From a checkpoint of a small image embedding model: norm layernorm_no_bias.
Rows from block 2 of a small image embedding model, named by matrix and row number. Rows with one number belong to one neuron. Each number is 128 + 24 x the weight over its row's rms, rounded and kept within 0 to 255. All counts start at 0.
Before each neuron's rows are labels from the 100 images, of 14976, where the neuron reaches its highest value: "responds to" is what is common among them. Only what is clearly more common there than usual is listed. The data: capsule endoscopy frames (Kvasir-Capsule).
# fc1: MLP up (model.blocks.2.mlp.fc1.weight, 384x96), inputs 0-95
# fc2: MLP down (model.blocks.2.mlp.fc2.weight, 96x384, transposed), outputs 0-95

responds to: finding: blood fresh
fc1.163 [110 142 154 125 176 103 120 130 129 116 136 141 102 124 134 143 183 156 121 112  79 108 101 131 161 169 132  68 106 133 113  80 126 138 124 134 139 134 140  94 104 131 152 150 153 148  97 138 130 110 137 124 177 125 180 113 138  86 127 129 117 103 171 110 144 116 135 128 126 129 147 132 112 126 124 123 183 137 116 120 159 162 106  69 116 171 128 142 110 120 153 111 108 102  93 105]
fc2.163 [118 129  97 135 172  88 131 172  80  95 151 173 131 133  93 109 193 139  99 134 143 110 115 105 154 137 128  86 118 133 113 126 171 109 142 136 159 132 120 133 168 123 135 129 114 153 127 120 138 127 138 173 109 111 122 118 145 147 130 117 128 145 175 129 124  72 135 161 143  90 142 129 162 130 129 108 121 135 126  93 169 105  84 103 151 151 139 151 112 106 127 125 158 109 123  87]

responds to: finding: angiectasia
fc1.49 [110 138 110 133 148 120 111 145 151 111 118 125  91 153 128  90 135 119 119  76 117  87 145  92 116 127 152 103 120 111  77 148 157 101 169 122 115 151 123 123 132  92 152 125 155 112 163 130  65 144 188 154  91 122 124  97 178 152 150 101 122 133  85 135 139 129 166 124 117 122 133 121 139  88 124 115 123 122 121 174 117 121  86  97 132 123  93 139 110 151 147 125 147 118 133 100]
fc2.49 [123 144 153 105 146 124 111 175 118 110 128 124 120 161 127 163 124 160 130 120 119  53 136 139 168 116 100 132 162 151 154 131 169 167 129 128 188 120 167 104 131  99 107 128 135 145 181 125 131 127 138 143 112 126 113 158 119 125  82 141 129 158 119 130 136  89 140 145  96 171 125 139 160 129  84 115 136 115 130 115 110 148 120 140 123 147 137 100 201 123 103 104 121 116 140 125]

responds to: finding: ileocecal valve
fc1.309 [126 158 119 102 115 111 154  88 135 103 131 118 113 120 113  92 111 161 127 136 128 149 121  94 123 107 116 127 172 150 183 117 125 150 162  96 150 141 117  88 194 117 137 140 123 142 139 111 186 122 143 147 127 145 139 123 126 138 130 122 122 156 140 138  95 212  87 141 153 143 102 101 124 126 117 110 114 163 138 157 172 139 120  99 125 120  97 131 141 113 149 123 148 131  83 152]
fc2.309 [120 146  64 151 156 107  96 103 144 122 164 173 136 158 136 124 136  83 157 147 144  95 109 160 117 140 147 114 121 128  80 159 143 132 131 118 139 120 168 141 122 114 116 121  81 131 145 103 116 150 108 137 145 113 107 132 149 114  97 133 104 150  99 165 165  70 145 129 129 138 135 118 128 153  80  91 117 112  87 102 130 114 114 182 167 149 114 124 134 135 121 164 149 129 131 142]

responds to: finding: ileocecal valve; finding: blood fresh
fc1.95 [146 141 142 136 148 136 129 145 109  91 138 132 126 106 141 151 187 123 171 124 148 136 164  97 121  87 155 143 181  82 113 140 122 104 118 143 129  91 157 127 128 114 118 155 152 129 114 126 148 182 146 137 145 107 124 101 165 122 118 140 126 102 131 120 102  88 119  94  99 132  99 110 115 114 105 131 149 200 108 138 173 124 102 115 113 142 143 121 112 166 148 106 119 135 104  76]
fc2.95 [140 126 160 115 114 117 109 167 159  92 142 135 141 175 149 115 116 134 149 131 125 138 120 168 108 162 152 113 119 148 115 152 105 117 101 105 142 124 170 167  84 110 136 125 102 111 140 169 125 155  92 166 138  88 152  91 112 137 168 124 114 148  99 174 102 145 137  73 133 114 141 108 136 105 151 136 124  73 133 123 112 145 125 103 148 108 130 123 114 155 132 180 118  98 147 159]

responds to: finding: blood fresh
fc1.8 [ 92 187 193 102 123 152  71 125 108 130 144 113 169 174 113 123 133 104 149 107 100 109 129  99 138 136 134 100 108 119 118 149 161 117 160 104 120 155 148 140 125 112 154 119 132 119 127 128 101 137 129 154 143 124 154 139 112 126 141 124  85 103 103 110  84 145 105  82 119 173 129 124 142 133 105 160 128  79  73 116 107 119 114 117 131 149 116 111 119 174 111 152 141 128 109 128]
fc2.8 [131 175  97 112 150  99 107 112  86 144 148 167 135 152 125 105 156 121 117 117 119 100 116 126 133 163 148 105 147 185 137 123 122 121  81 131 154 106 163 131 107 103  96 151  84 124 139 128 116 151 112 166 102  83 162 152 145 134  87 102 142 158 146 172 168  71 133 141 124 121 127 115 118 146  95  97  99 121 127  95 134 154 116 130 124 145 146 156 129 118 157 158 107 120 133 116]

responds to: finding: ileocecal valve
fc1.294 [138  93 108 114 105 103 122 151 149 110 139 184 145 153 181 145 126 113 116  98 123 110 131 147  87 123 155  91 156 114  49 142 132 106 170 130 121 127 127 183  82 127 137 103 121 122 123 139 144 140 147 156 131 145 123 111 113 150 154  83 116 112 115  76 108 119 185 108 118  99 119 177 147  98 143 138 124 140 157 112 129 104 105 120 134 157 144 134 126 116 120 124 141 124 131 131]
fc2.294 [113  98 140 115 132 131 111 114 130  97 104 107 107  70 104 145  88 114  77  95 158 146 122 113 104 136 136 131 134 129  62 107 156 110 160 149 149 169 108 119 136 145 181 121 159 117 117 149 140  87 146 135  82 143 117  88 106 100 163 158  96  89 149 118 121 164 116 170 137 148 132 126 112 140 119 150 106 127 124 121 115 122 113 149 103 115 130 119 174 102 139 137 118 163 140 129]

responds to: finding: ileocecal valve
fc1.59 [140 129  98 108 153  79 149 108 164 126 132 202 144 141 149 131 141 126 123 108 138 129 129 108 107 133 103 110 147 136  57 122  94 139 126 100 103 105 121 136  69 101  98 140 144 132 135 139 142 124 111 149 148 123 138 127 112 143 138  94 133 165 117  95 125 132 155  97 117  82 111 103  96 113 115 103 135 120 158 136 111  97 124 130 154 186 158 117 152 113 182 146 131 154 130 104]
fc2.59 [137 114 165 116 108 176 127 129 165 132 109  61 102 111 118 140  80 159 109 123 149 141 136 127 100 102 123 168 130 105 147 129 129 120 163 129 101 161  91 124 117 181 161 113 154 135  98 115 146 109 166 103 115 186 122 117 116 124 126 155 134  92 135 103  91 157 112 123 144 125 125 151 145 149 168 167 142 104 139 137 108  92 159 123 106 101 112 116 121 124 112  80 131 130 131 144]

responds to: finding: ileocecal valve; finding: blood fresh
fc1.244 [135 144 142 111 157 130  92 155 143 122 111 116 124 147 146 145 136 127 156  69  89  94 137 155 119 197 152  80 109 117  98 126 159 109 177 121 145 142  96 145 122 106 134 101 127 137 133 121  74 132 138 136 124 129 157 113 136 158 140 113 122 125 106 122 163 121 166 108 113 120 130 148 161 123 133 157 134  82 156 128  93 107 113 137 123 130 109 131 145 194 114 161 118  84 149 154]
fc2.244 [135 119 121 110 126 123  83 134 154 121 117 117 122 112 126 140 151 156  86 134 129 116 151 153 151  93 132 167 115  83 143 155 144 112 115 153 125 199 112 139 161 150 130 108 139 177 146 112 126  82 151  96 103 166  96 105 139  85 123 185 146  89 142 108 110 115 163 135 143  95 107 113 163 114 149 142 170 129  97 118 128  84 140 131  99 112 122 131 143 134 150 127 141 131 158 117]

responds to: finding: blood fresh
fc1.274 [142 131 108 101 144 138 150 123 121 129 100 118 113  94 111 138 159 156 151 134 119 128 133 114 106 131 105 109 171 126 117 122 150 117 122 119 105  78 132  95 148 120 141 121 131 137 150 125 170 169 140 141 147 135 162 139 146 118 125 129 139 116 137  77 115 113 133  98  96 117  90 123 128  98 121 106 152 206 114 119 179 111 128 105 109 141 126  46 147 170 148 167 134 127 119  82]
fc2.274 [141 137 143 140 112 157 163 106 103 109  84 131 119 123 133 153 137 192 105 112 136  90 137 119 133 148 145 160 120 122 178 163  88 149 129 115 105 136 138 137  73 145 157 134  96 119 145  97 121 131 149 117 137 175 167 109 115 138 152 134 144 113 170  87  84 107 143 101 103 154 100 134 122  80 144 149 117 103 140 143 114 139 174 164 122 141 127  96 123 119 107 107 109 151 140 118]

responds to: finding: reduced mucosal view; finding: ileocecal valve
fc1.201 [118 125 117 160 181 107 173 118 103 113 141 110 120 101 121 102 159 164 134 134 156 111 112  81 149 117 124 127 136 128 151  93 110 143 126 109 154 121 121  90 195 137 106 163 139 134  89 127 144 140 113 146 138 119 123 128 139 131 130 120  94 131 150 148 101 130  93 148 152 120 140  77 139 135 140  97 173 202 159 134 176 130 114  91 145 122 143 108 115 114 131 102 143 122 110  93]
fc2.201 [145 108 154 130 116 160 135 126 127 122 111  74  98  94 137 130 108 171 104 124 170 131 138 109 112  94 137 177  95 102 111 120 133 104 154 130  91 155  74 114 136 168 159 119 169 122 113 124 167 108 171 113 118 184 111 123 123 115 155 152 151  82 122  93 103 171 126 138 146 108 133 153 143 123 152 157 140 120 142 165 129 101 153 131 111  92 107 112 124 121 119 100 140 130 130 133]

responds to: finding: ileocecal valve
fc1.181 [136 173 149 105 124 132  88 134 156 154 130 169 122 160 138 135 120 118 142  95  91 117 113 161 113 168 144 116  75 139  88 163 137 115 162 127 127 165 145 159 118 147 121 100 131 134 127 101  72 141 119 117 121 135 137  83 130 138 162  92 118 117  95 136 150 156 159 107 135 147 128 107 157 108 127 157 119  77 124 134  98  81 137 115 126 126 118 101 143 179  92 150 156 114 122 142]
fc2.181 [142 109 162 114  97 163 124 135 144 114 110  68  96 105 139 133  89 146 120 115 163 124 141 118 109  88 121 185 116 109  96 135 136 112 157 127  80 164  92 119 136 179 160 127 169 126 108 132 151 111 146 110 125 157 120 107 126 144 144 178 151  71 111  97 100 175 123 132 144 105 131 158 153 125 168 152 145 119 136 158 125 116 141 132 113 107 103 119 119 111 100 117 129 126 139 120]

responds to: finding: reduced mucosal view
fc1.220 [ 89 124 132 141 139 124 104 114 104 157 137 143  67 122 133 147 154 145 103  68 166 133 115 134 124  99 135 149 138 122 173 153 145 107 166  95 145 142 135  82 144 134 134 154 145 114 121 123 152 126 158 114 103 129 133 127 121 147 123 134 133 135 175  79 136 114 162 115  97 130 116 104 145  96 118 112 153 195 123 124 157 147 108 128 112 169 149 120 118 121 172 122 154  99 131  74]
fc2.220 [165 138 134 107 118 118  90 167 150 128 124 127 156 131 105 112 151 136 120 139 139 107 119  95 170 157 119 118 167 137  96 101 134 100 147 131 117 108 108 152 175 119 156 157 144 141 138 166 141 140 162 181 114 106 143 154 157 145  93 159 113 119 128 141 144 130 153 136 131  97 106 137 172 137 114  86 123 141 141 100 153 139  76 129 134 148 117 130 131 136 141  88 187 138 150  67]

responds to: finding: reduced mucosal view
fc1.296 [101 143 117 134 158 101 119 126 154 118 142  69 114 118 106 104 148 159 129 103 138 106 171 149 133 120 135 120 114 122 157 117 128 114 116 115 171 115 100 109 168 134 112 216 154 124 100 155 150 112 124 138 152 112 109  96 171 157  80 130  99 115 105 122 110 155 119 135 100 106 156 106 121 151 158 105 155 167 137 141 179 135  91 114 133 113 121 135 134 105 143  93 109 115 128 122]
fc2.296 [133 103 106 152 116 143 156 142 123 114  95  97 115 129 121 151 129 134  94 136 124  97 109 134 104  89 133 172 125 104 113 100 134 115 140 153 132 163 106  83 163 170 160 134 170 119 135 123 134 154 153 121 103 163  96 131 105 115 180 155 155 127  82  91 138 149 118 122 161 118 146 161 117 126 167 162 140 129 131 121 176  90 105 188 106 108 124 141 141 134 101 140 142  98 141 119]

responds to: finding: ileocecal valve
fc1.378 [130  85 147 164 151 105 186 115 156 123 139 147  90 124 123 122 120 146 120 103 140  82 135  99 139 160 140 106 153 151 137 128  82 120 147 115 142 112 117 118 111 110 114 158 109 143  69 161 161 157 151 140 144 177 161 120 134  90 116  66  95  96 125 111 113 141 143 129  99  99 145 124 103 141 135 115 181 150 173 109 153 117 147 118 131 141 132 107 152 113 127 108 129 141 142 122]
fc2.378 [151 115 155 154 145 109 145 150 156 138 101  96 111  83 117 127 131 170 108 113 158  97 145 102 139 111 120 134 139  93 116 141 114 119 144 120 107 169  90  96 143 149  99 132 168 124 109 150 153 139 134  97 114 187 106  89 151 160 143 135 123  84 133  98  92 170 109 152 149  74 144 139 133 145 168 160 153 143 146 127 124  95 126 148  86 107 114 135 124 138 121 107 109 147 105 114]

responds to: finding: ileocecal valve; finding: blood fresh
fc1.111 [151 170 135 107 138 142 113 136 172 142 155 119 103 101 157 142 154 135 149 111 138  61 154 142 132 149 154 100 118  99  55 134 157  85 180 118 148 153 124 158 129 146 131 138 128 121 111 137 115 150 118 117 131 107 117  63 144 111 151 125 128 104  91 127 120 126 157 131 118 142 125 119 120 113 112 143 160 139 125 122 112 119  95  90 110 132 140 108 142 199 114 150 129  94 120 109]
fc2.111 [ 91 173 105 129 140  84 107 126 130 144 159 135 115 138 139 114 152 113 112 113 122 104  84 143 140 156 135  81  97 160 133 104  98 153 136 121 138 140 137 155 138 104  91 127 107 102 101 118 109 165  86 130 128 135 148  91 159 152 161  96 135 158 125 124 165 138 123 148 162 129 185  86 115 118 141 132 152 116 119 125 116 104  71 130 143 117 114 120 108 172 107 163 124 123 122 178]

responds to: finding: foreign body
fc1.20 [129 182 137  98 140 155  72 148 124 163 157 122 136 171  93 140 121 100 141 130  55 111 119 153 125 149 129 107  84 104 120 121 147 101 159 126 150 163 145 125 132 101 129 111 133 120 124 105  60 122 119 121 109 101 137 125 128 143 153 128 118 134 112 106 150 112 125 137 127 159 132  98 123 127 119 156 131  69 100 121 121 126 145 114 117 124 115 132 105 188 102 155 158 103  89 138]
fc2.20 [116 162 143 139 107 129 112  96 112 158 121  57 109 176 142  95  65 135 126 137 121 123 150 111  76  83 116 169 117 103 163 113 115 135 115 140  86 107 101 132 131 157 123 146 170 123  97 116 162  93 130 128 122 150 115 147 113 132 119 176 128 112 132 110 116 140 105 144 143 147 132 117 152 163 195 121 104 119 131 148 134 142 120 144 144 127 129 151 103 138 126  89 158 134 137 121]

responds to: finding: blood fresh
fc1.363 [105 130 130 113 131 117 112 139 140  86 122 179 121 140 123 166 161 167 114  91 131 109 174  95 102 131 147 116 143 166  72  97 127 122 177 113 135 155 128 126 148 148 127 131 126 162 117 143 171 113 138 137 152 147 142 140 126 137 148  73 118 116 142  64 121 165 137  97 123  83 124 114 139 134 132 131 128 144 168 124 176 122 106 108 107 148 146 122 137 125 130 111 141 133 107  70]
fc2.363 [137 124 171 121 119 161 140 135 108 113  94  69 101 134 132 146  79 159 103 140 139 136 132 143 108  89 107 190 109 120 122 118 144 105 173 133 104 161  93 127 157 179 170 113 160 132 124 121 153 102 156 110 123 169 103 137  97 142 134 159 139  79 121  84 118 179 134 128 141 122 124 157 144 128 147 154 129 127 137 129 136  92 151 149 102 104 112 111 127 119 121 106 132 105 132 117]

responds to: finding: blood fresh; finding: ileocecal valve
fc1.323 [139 154 147 103 180 137 138 148 125 121 140 124  92 127 138 132 174 175 156 124  97  73 109 141 148 139 146  75 132 120  55 143 126  95 164 132 164 129 146 111 135 119 137 138 158 128  97 129 120 155 136 129 159 113 150 109 147 123 125 102 114 150  98 102 127 131 143 127 101 145 132 123  93 113 116 140 179 137 133 149 131 125 109  95 132 107 128 120 129 212 132 149 118 100 135 109]
fc2.323 [162 143 113 126 166 117 113 154 130  78 149 138 100 161  80 126 135 119  98 106 102 137 142 120 148 153 155  71  74 114 134 120 172 117 147 128 146 139 123 131 150 147 174 111 121 167 138 126 126 123 129 143 101 166 140 123 129 135 132  88 119 120 142 111 129 127 162  97 149 108 133 118 125 146 151 141 159 138 117 114 163  84 110 156 111 139  94 109 118 178 121 174 157 106 109  80]

responds to: finding: angiectasia
fc1.259 [146 128 113 142  80 102 144 151 131 160 113  97 145 132 133 123 128 136 118 152 126 117 120 119 125 140 138 121 157 146 134  93 115 134  89 154 119 113 108 110 133  81 122 186 125 106 132 176 140 130 144 120 179 132 127 142  98  84 111 138 164 148 108 125 137 119 125 126  79 112 155 167 124 134 153 146 126  99 132 148 160 158 106 108 116 112 160 130 117 130 217 148  99 179 133 110]
fc2.259 [136  61 158 117 141 137 166 146 127 112 101 110 115 131 133 133 120 169 138 106 106 154 107 132 137 136 125  84 105 142 184 116 126 177 106 196 127 114 109  77 136  89 123 149 135 111 141 145 141 155 151  85 113 143 132 128 129 124 107 118 122 121 124 135 106 117 148 121  83 136 142 120 172 155 101 152 120 106 188 126 143 139 143 109  95 101 128 105  97 153 132 110 120 105 107 106]

responds to: finding: ileocecal valve
fc1.197 [153 117 144 136 142 122 128 115 163  93 136 186 119 145 154 134 121 146 139 124 168 111 152  93 121 144 162 105 121 115  67 136 120 137 182 132 109 107 127 152 126 156 115 130 126 165  97 139 116 151 138  89 147 122 135  93 132 117 144  82  97 105 140  91  96 167 155 122 106  91 113  86 117 104 121 142 187 158 150 126 148 107 131  80 143 144 117 104 128 155 109 123 135 157 117 129]
fc2.197 [100 152 133 124 126 144 149 112 159 109 100 109  93 101 132  85 102 138 101 121 165 124 141 113 142  99 133 168 102 113 101 119 101 126 166 104 110 134 107 143 131 144 127 156 169  93  81 148 133 130 130 132 109 165  87 120 180 125 143 169 137 137 135 131 106 147 104 170 172 105 137 145 134 170 173 148 144 133 138 167 126 110 108  86 164 111 110 133 108 121 157 102 158 153 123 119]

responds to: finding: pylorus
fc1.360 [157 126 114 116 129 138 129 120 119  78 129 162 140 115 181 126 178 131  83 175 136 121 164  90 110 141 148  82 143 129 159 117  89 113 130 102 153 127 111 102 115 111 151 136 139 151 126 170 184 129 158 137 118 141 133 131 107 147 131 126 142  93 155 135 143 172 147 133  95  92 148  81 138 140 156 122 145 160 149 132 144 143 106 107 156 144 155 134 136 109 132 113 167  81 138 144]
fc2.360 [115 131  97 153 152  53 118 147 142 118 160 189 124 147 134 132 148  79 127 107 144 133 132 128 138 119 136  98 147 140 128 147 161 132 159 101 121  97 151 142 159  94 121 137 127 149 148 135 104 137 139 163 135  95 128 129 162 137 139  78 116 171 118 163 162 128 121 150 170 147 122  98  89 136 101 149 148 142 148 117 146 141  73 113 152 160 151 118 152  94 151 137 135 123 136 103]

responds to: finding: ileocecal valve
fc1.290 [119 123 127 138 145 102 128 123 135  86 122  95 129 109 125 104 134 142 132 167 137 114 147  96  94 120 112 152 163 141 112 119  94 110 173 133 125 138 143 138 147 143 101 154 114 154 127 125 168 115 170 166 168 179 115 132 120 135 169  96  68 147 129 115 160 166 113 124 120 103 142 143  90  99 119 103 103 164 113 160 149 102 109 123 125 178 104 159 160 125 159 159 108 136 110 104]
fc2.290 [121 158  73 117 142  93  87 138 151 110 166 154 149 115 143 147 135  72 136 137 105 143 132 150 143 165 121  95 131 141 157 128 128 152  89 107  96 112 132 132  95  83 133 133 113 128 145 106 119 133 114 144 112  88 143 166 172 107 138 127 110 172 111 139 117  47 152 144 109 143 121 133 120 113 128 100 109 140 124 100 103 137 115 186 102 146 129 146 150 146 114 153 149 132 128 139]

responds to: finding: angiectasia
fc1.81 [129 112 176 106 160  87 137 137 145 125 134 128 137 133 134 164 116 147  59 147 127 120 148  92 122  86 140  96 151 155 109 112 142 128 168 132 159 168 155 142 153 142 149 104 125 105 160 120 155 109  84 116  92 122 129  89 102 123 160 107 113 119 106 116 103 157 130 157 131 160 114  79 142 120 101  86 136 128 147 121 132  95  83  94 121 139 129  92 112 141 111 120 155 149 113 114]
fc2.81 [129 117 172 121 136 163 137 119 155 137 158  97 126  99 138 178  90 138 139  78 136 139 162 138 116  87 129 148 161 135 110 106 141 131 182  94  70 152  83 146 106 135 134 129 155 126 148 141 159 115 174 124 105 136  88 180 129 144 115 123 160 106 115 152 113 151 146 125 173 122 124 136 156 133 155 162 138 150 114 127  89  96 143 121 120 105 123  92 153 133 108 133 129 127 129 113]